A small image denoising autoencoder, trained from scratch: encoder arch resnet_bottleneck, encoder depths [3, 3, 3, 3].
Rows from block 6 of the encoder, named by matrix and row number. Each number is 500 + 25 x the weight over its row's rms, rounded and kept within 0 to 999. All counts start at 0. Numbers have three digits each.
# short0: shortcut pointwise conv, stride 2 (encoder.blocks.6.short.0.weight, 576x336x1x1), inputs 0-111
short0.395:530508460505543492498477492522511515513460508488467436512477437477524488476550466499522469459510486484478453495478475481512487530501471507559520470487493531527486461492528495520500499447536482519497458513522525501503479455536465476511520486477506532495522504472519543502492483489488561489503526473472498496474499480467484509485474493510
short0.396:536459485477494508525491510548499500495527505484517506505521525522511493521517525488506485496495528503492501517542511517466461508491483511483491464504501523500524470537507499479508487562505525477506498489524481488495478533490514513466545546507475496508486527517482485484464517506505455530467454489505503495467482490464524510496491541488
short0.397:544528481504545526488474529548462560513511504502492508499513518520465468492476437524516498486483472509503509472514490469480516482480494494532473495492470496509513469517499484511491475469533504523501513534535496518487520476538505507488472544497520494528517486498541508463487493515500534528521500517524501486487482480476521513495526492505
short0.398:482550553515479492497482489506505499517497542511495542510515511527529482544508492498486441539464559496495498489541480514518495486510505494524530465497485481523501532501497479539530483495504492524530488517471530498512519487481508481465540484528497478505486543509481484517526468511475502496460518456543510500494540473525488463529470480548
short0.399:488459533480497504482487494526533494530513511496485518563476537519529530490541541500452492555509495514485477505502504488501499523530520499463477520524517489497524520489558502499531462509487490502518522445456509494484514530474486489456520512505474564481511509511519512516502533516513508476480507483458518474500548505528546536521450502485
short0.400:466473483475492524577485489512511513531531447483491527528483530549487491472462521533487481529515550482516471524502497517469493510515454513458510481508481481475481496500512472491535526511478496482496510459521527541535475520458455475504474460521530550482457495527493478512479486478488490483494522510493517467479515506501524565519505540468
short0.401:526500499468498492450488514540515501513468500476483529468520479514519512521514467491479495540507506501499509481454515507483473500521496514471472502439501453518516489512496506463485483462498519506475484482449530490471498492482459499495491483482509518501493502507510562487529522543482501493514528545507496498492501503448525520517519499562
short0.402:462473549483479428501497524459530498499498502543512530528485492490520451507504541509456489513460506460481502510485519457508502493458492492515482505504509483395539512433501533503508525482450503501477508496510455493497486485494498476515534441516489518482511520500529495478484508497520510519482476501505492531509476536507510491510479463478
short0.403:476522482501531546528448514501557462493492467520472511520496489502453498495515554499509492520481475485492515467508492495517515470488538517483496443511535502514488516492534505493486480512494483483499486539530485470529475495508503496513494539485541546458514463453512491527484519514475502495466485523523518523513517484527526496514481486490
short0.404:443489509462502518508471487472527476472501520533494478518504506499532489502485511507523477445500466482501526521500505470495524468505506482473504510480486529463512470497532524499494503506545504489528490508507500509474518483490539525535501497514505512556498479478478521475537497479504537541500562516563461493483437483495486493507465527519
short0.405:485513522470422466512464519481507513515491487537493478487501510520439514545523474531524514554512497452509512470539524499520483470436488483544481522500512520534474524490505476454477500491477503487476522476513479446492497473509523461471507446504527459466525487463501482518524522478470469498514502531535490563477494513485470509486528487499
short0.406:515475459508510503489521502510504478496535462492477509525521486442493498488519486512471487471521473465493499516500509521536477525502496508489486487537523470518505501501494501472492501508372497504499494471472522497469462496501511494524493475502490500520497477512525494514500493491486503496496497474518490520499418494468468520509526475478
short0.407:486511502526511482503509547555485507517476506557482460518493512492478498520495509579518448502519519511551525478554454495530495535480490496501532474484501489486492493497501476519511502483527522484439528529499535456518490487502450494509484511518476466496505448502505469486478464493449500513472508469474505530479487506500473503512463468515
short0.408:543515487488497516542479495499459463482469511518476487496516457484479540499525516499545508502546510497495474511502509503523496481481474504466500497488560466476514512528484510514455493462493531524499500475479525516511532501537445484495526507521502514495509486490523512460491484499471561533507496507480482479511509519559492524485528506532
short0.409:483525464477465495489486501506475513546511480496525549529516484543515504486521495479521511517492513491510502519456451491497560558468506488541500484462499505504485495515544506491492498513460496480500464492423522478551490494468514488533486495493493456494497524491517495471466522472465491513490505474482523497498529507491509485502529491479
short0.410:511552515461502514515503518509514489523492489506502534482466491478510485542554498439510470498534489491519511528516477493477455499487492473432520525510498500515518523493506487474499475492485457531484493460512432523526524542474538509534491523522525526524522495498494534510504502505564474522541500470489494484487514494512495531504468468472
short0.411:524484493477524469486484554484483503514458472456513489496530510533504515517471528488521505479501500494497515481504484525492510489433503517532476517478482516523532497527511491500504512501474521444487479476520521489469440494516453489507560514486523435523487468496455468517527445540508474508501527515468493499474543517493502494493512502559
short0.412:474483513478477441527506491463511494536468550469502496474473511510504513521521499516537498469480521524517520498499497491501495486512503455502491482478520528486455445531520501467457504485469548530487492488480492513504464481513488509502481484479493482509503515495494499495468478536507545497542506495482469469501573534487483462499535460492
short0.413:508500481522528512467524538457486519482530469492548526453491511517505482442463514500514506477518439487517526454512457526493481504523576494490525481522505496502500503519491488516487509530544521510493502488519501539454538435494468492504530527506465483525514492512491492491508534523475506519508438501506535526480464515536531509470501482544
short0.414:476489513513504508509529489525469496531516502539523527500502492506457476470524458580463480490494503489542493492465497503512456497536544478519492526520488511508492495504517538501471496536502528525505492537563498517518560494508507466474492495452527482497492488466503525508499475495490491514535483483539542530505481502494546488526501477517
short0.415:513534515524486482492529518508503515523552506496535511538522504465518537533486503474505481499558519521502452501513486502504494517466486521528460488515474513543488545475534506525521489557455459454492508484511449514522460461512500470526521504466526491474503550518443489482486504496476481540481524494486488520473508450507490487508478500492
short0.416:498473521521508500468554477505497495475507518515506505465501480470472504464527483438471469486517454507514499477479514526470473504480524451530509484512479482466490504499471526465492469470464515534494504501470488511495514478519475480529507502471449481511483510512506427488458514539532426461505534495536457485460502530493460435514497499483
short0.417:526523497481480543484513513489528483492497481536459550506471523482490492515512515524496496473490497536507499466481472504480528486461463518489460509525485507478496488499506508498503497511513521475491523521481441485490496496503481471515506490501475480513499545500512508542569501523512501526486517498488509490483471456521500517567503520523
short0.418:524467487485455495481484507509546493489521519484529455482525453496557530483510517536503510541487495459473469529505531490520507484501483493508488486505506482481491479499491517521475493516389435490481488534509530456512517489537512416505499524509519498495505444482523521525496519522494536498486494481517485473542453507474469532551469486498
short0.419:534479552568516461506523542517503510516524501531465480558494473477486477538508516468467470513505517502449480517499535519463480517500505466516519523499498466558505512467483527542461495505494518487476511505499510506486486495524501484529497461481460486494477541517521506455453510532534544466522518491488499490537484527493507481504466491511
short0.420:521524499514480509492539524535480484540496506538540511498511475481478508504498487513509537528522470510482492550520531492490496515465479502473469487507493538509511503485520521544542475518514488513525455510507509479512541497467488512490515544501513517477494498489488538477483554487536521503514493540471471487487473484531505493504466469486
short0.421:466496507476499465523476497488542482527523478515481519525473522513463455501514506510492481497473521490487515539532499464462510513505444537498538510502526507483514467567509477522500514462442531531516514578509475479502480514464489491485481473516481511469495504488534505507501514446488517531503491481498522502518530450455507484499460454509
short0.422:508484495488536482508496479493523464489507512513466514503485502503524464515480497545498494520516477486558510525494492515488527472466525475477519513529493498495468548490494495545445440527456519535532478500507496506537517517491443541512479545473503494521534503548519545486483508493459509503452490498500517524497450507535517494521482486498
short0.423:480480498473492522478522519512510487520466495524473523497502517528464481515516472474485528509489497494485528514504498560485500489478512529493493486523515490533460511495473441464499511541484506463533490440488516539533525473511489499517459490499495490504483507519494472505507493465518500520528513534489491556509467466517535508513510494470
short0.424:510482523507483463482523483537522494501524453465507476501502491542478544554510518518460488483483465525454538504510450537497472541512483536491514498487500512507525512492478550534522475484572503508494477507506491521485460494498511522500502484542470499486444514505477442502525516484519502459500483505500530471493507538498503535441475502543
short0.425:495516513525538476491477477524470486459496520520520461499529530505504517515499519463512545523516487539562494463498502509496511492517473505506510505483465509484498500508514460488475523552521496520530560482477468467470511551519509526532496521545571502474517510516493467503494501454497511477481507532518481479539429492516478487478509469523
short0.426:543520490499509526429462494509530511471530460524509481521504454521533490522483499495460505481494510533512537490533458498494474505462481489500464539499486497502480483483497517503527444491515502471509490498488493510500485491568506483510548520508527471513513529515494545512530463488512475431469526536475466473601484520517523492492480439435
short0.427:477471493480461517499495458481487488485504495471525538474519508469511481516514494481526536519478494518534468501504514454481445446499507528504485469529486525548464492482482571512476503452505493501536508498492533503472518518500508477530461465483524519495496483515511525500514501479490473535523515524508498467512473490527489500514518456526
short0.428:514531523457475472487507510493500520508503531479516483516516548520493486488532481481522498502463512509510533527507517571503481486503491533526555506456507503515489510513500520524491449479480514519500471498531508480528501496505522508487473540514480511542480472477522493474527504472500527532515525428479504538513556535514513507485499535496
short0.429:470523506494501492477495479522512482483514467505508479500473526532561516497521504515525483485536482512550486478535493526504553528535453508503471511491449507486474503465531502485460477484544484470485495570527531502498486524462509477517503486566496451493516529492520503499500525457547532502523476504527511507517494512510516470509522514491
short0.430:521522471501498496478507453503489513481497484465493461520517512529537512476500490498495559516499483495497437491469504557521533504503481516534449462505490490459486499495558486511469482455478496466493533545477565478478496473509514488503514473491492508505488501546509442511486527490497494507490541499482491548516501520469463501493503529491
short0.431:505490509479517491478535532488499530502487532530481494496518484453493517526513481528482480506473497518520476485519514530520493481525502518517513519518533504491514497510514525510479509522560503474488452460516503512482513486455525465503516494531431463502485536506507504519453513538510497498487485531493488530507480482514491474503517508529
short0.432:512502445508477453500519523544531517490529507511500559552506502526484516504508497486505517497539494469491510524518507516442480511542463513511493481473497470493449506503523516509521504468537551507512461515458495510517517502558517539518490497502540505512493513477497502511488481465457509507514535483513489506510493478503485526493493527538
short0.433:528478514507464463507447449534497507494516536497475477504496511482506505553513521448450504444472521525484482517516496409480483496481531516509511464529562464491511532524488517543549481471446504479498505550490494504480477485504511484497509492561529511514454526494484531507503523505507504507485544536549437490499497428475516456501509498484
short0.434:512503467553477498493484503529511457516485519489521524484467496486522531491525517543496497472521466506512446524481487493490487520457505475503487452520504525511522536502507516554517486511425502495499508485519518483470482523485515485521504527482452491515475519505480475492514487508481457499527522499548504472459540504504536570487464486508
short0.435:557515515533515491522534502475501485471516525492490497524468516482525499487523515510540516499506507489524486502501504499487449506482491463505512509525499465467462464512510499460492503484469502528513522516534519487493492476454454499488492512536449428512555457499489500510531470528521534495546533470543499515487496495497510483463490514497
short0.436:491496499465482493474511509504510523533525492492494445503521527540493476488463510548506520494502487505470460507545484496461462458515523521517536565527483498470541497484514513533547478564540536492521451531500492496533488522448458502502477536510460442494484502502513479495492502475521517548484548473445474475522490522445474506510489508555
short0.437:511478514482501573514489471483500469501543473498530468484488473526535496509508511500462496480512494434467468511500507544513469529480506489481508512485489525457482475500502507511559492481481473514476516441543492541433478523543516486430487522499460496461461487495504485494540471508528458490491501495478448474504485545487540507524522484488
short0.438:535521510524503500488468486497503489504501492476507480495514469498496518476469515502543517482505462443461491532456495520499482472529500467529525500467544470484526476553504478490500487541496535503562466479499477539494481503484479527509547510503519497524487461518509534495517497535439524538474509473493515508486510498516496526506529440467
short0.439:498492520491511512526482507493480509490475528526492496480501519502484514535543507498526523515445490495489480507451516533489495483435518485489492488512475495472489488523501503457521484463465522470524488530534499520531462513516486487475532481503515493480492473517483485499488482511463495475501478525492481515479475536516482533472528472550
short0.440:510498507500444522506540510461496521498480497489493498520491497541516504527480494523498515514495486463521515554521505501507493438502443492469461546480524463532509486508446503461442514448528531532481471470538461479490504505498545508492494493518470510444515554514513500461504496481461515483536488539467532498451529502509501503520467478539
short0.441:473525520470461473471530483491520484499503483488506480530497501455477519509491468517492489505503508514494487531507551490494485491475514471524520487523484487492479524510515550509533448462424506457514514500463558471519493485481553483528499482477549501523503491465471472501474449468512463446501475524507526491476495495535519433488533488498
short0.442:511523478470506494537511490489524512491494495526498513493515524501504517398465446502540498515494512513531516520524459513485519487498496488523523470484504502473497504524484496511513535490444481461536514518517474527514489464517516505484501500538519511502489486495459499480483531490474511534483487503464544475497533464513496457466516490449
short0.443:487542516487510527534508486517483517525435464438513513526545472576514475484533499514469543500496515508472445516501508514487490495508513485510479488519487487466511504527511529511484446551492518496530485480494474499502507523534436450521502498507523496497509471505516471492505469516513494555510475500504491482520479471509481476536492519518
short0.444:476505506468522521506499492481502528487471511517460474499501569481524513525489520419526468480513473496521525532497460524438482482515525456500488491518490471509507459471483532477471524515487478485504493473475540527506487516523497511545512477514526475519535539504492544497494533528487484459511502524498491527477508520499508487464516487527
short0.445:528499469507512498522517489513478495488506492470503508533510519472461516563496510497496526522537525516512479537514491451498450515509487528470475484440453521473499500552550516526525522509542474524480531522519505521531509499511520538491512519488493518477512440494500490508488533489532561531504480518528533488518529454495503492484520479511
short0.446:503516485487492493537416515508466502523472502506523469500487543557481511521510486483503492455480528479500524511468493538531476526532515519503509520500518512489478499494513539511470523493511524473488534512490482452487524465501460509462510515510488536506569483498513552467493503512499510483483501506507505519506505538494490565497502516519
short0.447:479522497522457474486509504549493450461500474490491490499514495492490520526476509497525539506514507515508519506493513502481495531506502502535489511529518513513494473470529516454510464560548488481527458487518447495510466543470539477530485474507504484546514475523488474473500450505512479515478456513460521559516465497525484465466481486484
short0.448:533521513473518476535509537529506510502493493463514500508495520532470483530480504514537492479534477494477517501449496534488440486518507484504490524505503529502467463523508405498533505534484498479516544486523481509468510514466517534515476582529484538504507515473525544474503519503502477470509453537500527491467511528484532473493553477522
short0.449:513453440500458491514516501471481501490506485542495503479488492538503478494499527469521519502478527485468481470532540497522491466503464495508489483477515458515476518525501498444534520452403484493518460545503470514521487500412513543514516475535453536481468526504513484495537480491484510493491491475459499488534542503485514519512494499487
short0.450:493534450538499503487487461505493467502476514494482496518533515537520535503520493499524486490512507467505470498483489479477468503436495512508491496495447498489496547486504534476475489495504506499552536447503537526483504539525511478485514482500542463530520503478501506532472469504516506493525463486540471517502528532481507523540507471547
short0.451:463512532514534518536516436508496547503518580480533478504471538500452521512524495520496488491506525518529531553503439516501471462496490503488526517509495484479552480520499523508506484464526498510497500518541514486480460512522499503497450490474515520510490525487490480511503527501478501514524558527523497482521514477474513491505474508530