Weights of a small image denoising autoencoder: decoder widths [48, 96, 192, 192], batches of 64.
Rows from block 10 of the encoder of a small image denoising autoencoder, named by matrix and row number. Rows with one number belong to one channel. Each number is 128 + 32 x the weight over its row's rms, rounded and kept within 0 to 255. All counts start at 0.
After each channel's rows are labels from the 100 images, of 14976, where the channel reaches its highest value: "place" is the part of the image that holds the peak. Only what is clearly more common there than usual is listed. The data: regions of photos with short descriptions (Visual Genome). In brackets: how many of the 100.
# convs1: 3x3 conv (encoder.blocks.10.convs.1.weight, 256x256x3x3, each kernel summed), inputs 128-191
# convs2: expand pointwise conv (encoder.blocks.10.convs.2.weight, 1024x256x1x1, transposed), outputs 128-191

convs1.125 [ 34  92 150 111 146 115 116 134 130 124 162 118  97  45  79 132 113 105 139  92 131 120  99 128 154 129 138 190 107 131 109 148  72  42 111 152 105 107 120 146 140 118 110 138 117 139 113  69 113 113 142  94 160 137 149 138 181 121  76 177 114 137  76 173]
convs2.125 [109 127 126  93 107 168 135 103 110 129 154 135 174 180 146 107 117 146 179 165 157 115 138 132 125  93 148 121 163  80 123 173  81 115  85 128  73 134  95 143 112 133  91 203 149 111 147 143 155 133 110 123 139 110 138 171 106 167 130 158 143 105 113 164]
place: bottom centre (32)

convs1.69 [174 162 118  97 145 195 150 150  64 100 120 105 118 148 170 129 157 134 129 109 125 178 138 176  50 153 138 116 148 114 112 157 154 146 132 145 112 167 137 121 140 125 142 129 163 163 109  76  97 184 103 159 137 206 146 124 174  98 133  56 134 116  91 133]
convs2.69 [155 153 147  97  77 152  89 142 113 126 123 140 119 120 168 126 126 115 117 123 163  64 133  74 115  75 127 116 140  97 109 131 126 168 127 169  95 159 217 124 131 134 123 122 191 134 114 151 111 121 138 119 163 111  72 122 117  43  80 160 132 137  84 192]
place: top centre (35)

convs1.191 [124  98 105 166 153 127 183 154 219 146 135 181 113 144 155 147 104 118 147 113 158 173 145  96 156 123 139 117 111 179 194  92 160 122 198 161  26 190 105 140 105 130 133 154  62 144 180 116 165 130 150  88  70 167 112  69  95 143 141 138 135 143 150 121]
convs2.191 [135 174 158  44 131 158 167 117  92 136 130 153 141  99 151 121 157 121 182 205 170 109  76 138 141 147 113 167 170 125 135  91 151 146 135 181 142 125 104 121 148  95 105 105 123 137 134 113 152 128 113  99 163 100 140  91  79 154 135 149 112 137 150 169]
place: top left (48); middle left (32)

convs1.174 [101 129 153  94  81 100 109 164  94 116 168 101 132  87 113 139 115 120 175  99  40 138 126 130 106 101 145 140 129 140 110 121  61  74 133 169 193  61 130 100  91 120 107  70 109  81 131  53 119 121  91  90 137 118  91 116 160 138 127 115  78 157 108 143]
convs2.174 [120 166 136 106 160 163 152 130 158 153 122 112 119 140  73 173 113 111 126 132 153 134 110 135 122 154  87 137 160  65 170  79 133 117 155 111 140 124  93 188 179 101 188 118 132  89 161  77 131 211  96 124 127 204 131 108 174 116 146 112 132 128 165  52]
place: centre (63)

convs1.244 [141 161  65 134 169 164 107 138 127 167  60  96 128 142  93 122 123 219  96 100  94 107 150  83 106  55  98 100 148 179 120 199 127 164  82 140 148  87 147 160 106 120 144 137 124 105 145 114 121 141 107 150  88 118 109  86 107 124 149  96 162 127 147 107]
convs2.244 [122 158 143 175  93 119 116  55  78 149  99  87 153 131  37  93  94 117 110 127 132  92 130 110 125 126 102 103 133 143  87 117 181 125 148 134 160 131 157 163 161 115 154 141 129 100 103 156 140 121 157 112 195  76  91 139 163 171 110 148 141  87  79 134]
place: middle right (31)

convs1.19 [111 123 128 123  94 120 143 102 118 117 116 124 183 195 169 129 131 123 164 125  91 108  95 178  96 138 112 144 235 151 112 121 138  98  31 107 109 130 132 116 181 114  81 108 135 121 101  75 100 125  88 173 160 137 101  82 178 136 147  65 147 179 148 111]
convs2.19 [118 122 111 103 196 111  82  88 126 136 102 146  86 191 117  99  75  93 191 132 144 157  83 181 158 132  98 166  56  78 155 142 173 107 110 124 122 141  82 165 126 110  86 114  96 126 138  75 162 130 150 196 168 147 123 130  80  36 170 100 101 129 166 114]
place: centre (64)

convs1.47 [103 139 139 115  81 155 129 141 126  83 147 127 168 146 143 116  76 130 101 172 164 118 180 126  88 164 120 141 198  98 154 125  98 129 103 155 143 148 117 136 135 147  62 123  89 158 128 148 151  62  95 116 108 154  49 132  55 154 115  87  75 138 101  53]
convs2.47 [164 124 132 176   0 143 190 148 153 113  90 131  93  38 125 133 121 137 125 117 164  72  85 134 123 165  99  82  72 153 147 125 151 100 119 150 119 144 106 140 195 118  77 134 114 140 177  50 141  59 115 170 162 115 113 100  97 158 119 218 107 148 144 115]
place: centre (68)

convs1.114 [125 143 163  98 150 179 140 101 138 159 124 136  83  89 177 213  50 152 117 156 155 180 151 107 134 137 157 131 106 124 113 157 116  96 140 165  95 121 181 126 100 139 106 195 121 152 119 179 172 152  86 114 104 199 107 143  80 134 137 140 204 185  78 141]
convs2.114 [118 127 166 126 144 108 194  92  94 102 122 136 152 133 160 127 136  97 165 103  97 193 165 153 128 138 125 169  34 126  52 124 156  85 139 147  97 147 136 118 146 129 143 104 141 133 121 204  85 106  88 146  82 157 155 128 170 123 161 145  80 143 157 184]
place: top centre (62)

convs1.168 [108  79 113  83 122 121  91 135 133 156 122 131  56 147 145 150  92 119 179 154 144 178 120  98 121 110  94 122 164  91  95 126  59  79 102 138 131 131 131 134 147 105 148 157 131 128  79 149 175 101  63 130 197 168 110 120 174  94 131 138 107 110 123 119]
convs2.168 [143  88 121 176 103 164 192 183 141 165 108 119 121 201 152 119 158 101 160 135  73 169 124 150 121 155 129 176 109 198 188 138 134  65 138  83 106 116 104 182  64 148  87 173 114 124 132 150 138 144 230 133 133 122 135 154 117 127 121 107 142 129 120 137]
place: middle left (40)

convs1.95 [172 113  99 122  41  92 113  87 104 114 142 121 137  92 142 143 132 210 132 233 125  90 104  90 152 175 118 111 119 107 124 101 114 147 140  87 125 175  75 156 128 137 142  88 116 102 181 181 121 130  98  63 170 187  66  98  59 120 117 147 133 192 150 141]
convs2.95 [145 104 111 177 197 142 145 101 131 124 177 114 134  85  80  81  75 140 141 135 149 164 125 104 103 144 159  77 185 134 193 167 150 143 103 113 156 226 222 117  62 168 124 128 126 178 182 162 117 132 249 157 143 114 120 147 151 178 193 113 133 129 121 132]
place: middle right (41)

convs1.255 [157 122  95  94 173 186 150  54 133 121  72 126 101 122 153 179 110  55 100 122 116 166 108  98 112 153  95 126 173 143 156 145 156 155 161 151  84 203 161 123 136 120 152 144 137 133  45  78  97 160 135 159  87 111 175  83 104 162 146 137 175  96 124 114]
convs2.255 [119  90 103 100 126 118 131  88  95 120 116 126 105 198 158 111 171 109 117 109 105 104 168 143 183 149 139 124  96 114 109  52  62  61 123 180 117 154  87 118  63 149  39 117 125  54 135 125 100 123 154 198 146  91 160 110 103 100 155 141 144 183 140 107]
place: middle left (35)

convs1.106 [111  95  98 132 128 131 120 103 134 139 178 138  27 101 175 161 123 108 132 150 162 150 113 129  61 138 123 175 150  98  75 113 118  96 139 140 100  75 179  81  95  74 117 180 101 182  96 147 103 129 129 147 196 193  34  96 157 110 135  92 126 159 121 106]
convs2.106 [123  76  93 143 132  79 194 122 122 123 132  94  68 138 116 148 143 133 151 120  20 138 179 199 151 148 163 100  87 131  57 136 121 124 125 115 107 115 102 140  83 116  72 164  96 129  85  95 155 107 191 141 142 171 116 198 145  74 118 129 136 138 162 110]
place: middle left (37)

convs1.102 [109  71 137  92  87 103  99 160 165 122  91 126 125 163 191 115 105  50 153 158  94 137 149 180 226 126 109  90 125 131  58 108 137 161 109 155 149 164 152  39 145  93 119  91 130  88 132 125  66 182 153 105 141 111 188 156 173  98  74 123  63 178 120 178]
convs2.102 [ 77 121  98 129 148  82  92 198  96 105 136 146 127 108 100 100 169 133 127 109  73 126 144 148 138  88 107 109 119 168 170 152 117 176 143  76 132 192  87 154 144 117  18 133 107 107 137 117 113  88 174 134 153 182 102 111 174 167 140 148 132 102 180 118]
place: middle left (45)

convs1.200 [ 76  86 122 158 106  84 166 173 129  90 186 124 142 128 167 142 225 129 128 113 112 145 121 127 161 106 113  68  74 125 143  72 185 175 115 133 102  90  80 179 117 129 137 103  72 158 141  79 139 130 113 137 201 115 191  86 125  46 124 123  67  74 166 109]
convs2.200 [107 112 121 168 206 160  92 110 157 118 185 147 115 143 106 114 115 170 127 193 139 117 144 140 100 155 115  96 126  94 149 166 119  63  91 119 148 142 169 100  60 125 161  89 165  73 121 195 124 129 159  91 118  86 189 149 101 147 148 128  64 124 102 207]
place: centre (58)

convs1.40 [134  84 139 112 112 145  92 128 154  98 102 118 104 144 108 139 111 161 102 117 124 118 169 141 163  34 117 145 107 193 137 160 140 117  72 186 114 153 135 103 137 150 139 167 124 126  69 131  92 114 114 167 132 154  74  94 128  71 159 180 176 119 129 181]
convs2.40 [133 161  96 124 125  71 180 129 148 189  91 150 201  96 146 104 157 125 154  94 164 122 123 146 116 160 196 134 116 169 119 183 134 202 156 110 129 172 167 188 108 101 186 201  77 152 136 179 186 156 113 144 115 140 134 118 126 165 140 106 154 115 169 119]
place: top centre (30)

convs1.235 [146  98 132 141 122 146 185 110  76 147 113 117  75 114 142 135  85 148 164 191 158 107 121 139 143 125 113 164 124 110  46 208 160 114 123 155 155  69 148 116  85  95 106 137  87  79 134 135 160 101 122 123 130 203 136  68 100  85  69 142 143 162  97 137]
convs2.235 [142  77 141 105 131 128 192 158 197 109 150 139 132 145 118 112 126 110 134 116 149 133 144 227 140 160 179  58 108  84  79  82 112 146 127  91  67 141  67 189 120 205 122 145 159 108 141 151 173 165 124 146  98 159  65 158 122 182 127 165 135 113 143 126]
place: top centre (91)

convs1.81 [ 78 122  96 158 113  78  76  99 130 135 138 117 155  89 130 167 161  96 151 103 102 122 144 188 149 132  76 160 128 110 118  63  93 126  97 100 122 123 111 100 126  98  57 105 112 175 129 148 131 123  82  74  84 190 120 103  87 133 145 115  92 123  86  95]
convs2.81 [170 177 127 115 117  10 143 151  99  95 180 162 130 126 133 103 115 123 166 102 124 153 103 151 161 137 138 179 145  69 136 134 112 146 122 152  80 125 158 130 131  99 165  99 130 115 107  36 166 168 121 163 119 139  93 155  98  61 195 162 118 126 130 137]
place: middle left (35)

convs1.4 [118 123 101 118  82 157 147 133 123 104 154  89  68 123 160 145  83 123  99 119 132 110 157 142 125 139  94 166  77 114  56 124 146  95  94 105 143 113 129 100  46  64  58 120 106 137 168 130 109 106 106 107  80 125 109  79  76  56 128 106 123 146 131 124]
convs2.4 [116 113  95 101 135 158 169 113  65 125 115 104 106 116 129 116 151 139  93 169 157 146 147 180 143 127 104 159  58 136 165 124 124  76  95  97 131 103  88 152 157 172  76  94 114 107  96 140 116 136 185 127  69 133 136 103 175  80 156 118 120 132 108 147]
place: bottom centre (39)

convs1.20 [ 53  79 122 148 102  64 191  79 107 108 141 146 125  82 143 153 169 176 173  81 104  98  83 127 149 156 133 146 146 137 122  84 110 109 104  69  61 146  57 133 225 176 123 163 137 132  62 124 127 171 131 128 153 118 132 149 114 130 100 120 183 111 115  88]
convs2.20 [120 123 156 165 120 198 104  80 145  65 162 198  84 130 130  65  98 146 114 188 110  96 171  71 138 106 146 123 169  99 143 142 123 114 153 166 129 140 152 111  81 141 149 136 145 121 113  39 107 185 120  88  77 119 102 110 152  50 125 153  48 173 151 143]
place: centre (60)

convs1.21 [144 151 165 138  49 141 150 176 127  82 105  93 140 101 113 117 179 156  98 141 168 136 161 107 106 167 130 123 173 148 151 182 155 155 149 101 192 107 123 200  87 221 156 104 122 167 141 131 129 102 148 124 135 120  98 152  48  86 143 113 116 132 212  72]
convs2.21 [121 173 160 130  89 163  55 142 122 147 138 110 153  78 130 103 119 125 141 155  35 146 169  62 126 116 125 247 236 144 157 167 113 106 105 181 120 114  82 105 184 164 150  98 162  97 153 151  84  98 132  84 205 145 135  87 132  41 121 166  96 169 124  98]
place: centre (76)

convs1.78 [115 103  85  93  87 117 120 182 129 138 145 143 140  91 136 126  52 140 166  86  76 122  97 133 123 180 135  89 127  74  86 123 122  97  98  96 104 144  98 135  98  98  71 123 107 144 135  76  89 155  80 122  90 179 139 119 125 149  70  97 145 142  89  98]
convs2.78 [ 96 169 134 140  94 143 111 142 156  77 155 121  91 101 122  97 180 125  75 115 112 118 171 121  93 109 206 138  96 166 171 157 132 110 142 164  82 153 139 151 156 106 108 145 103 148  98 110 141 117 161 145  67 117 164  75 134 112 132  86 186 124 119 128]
place: top left (62); middle left (34)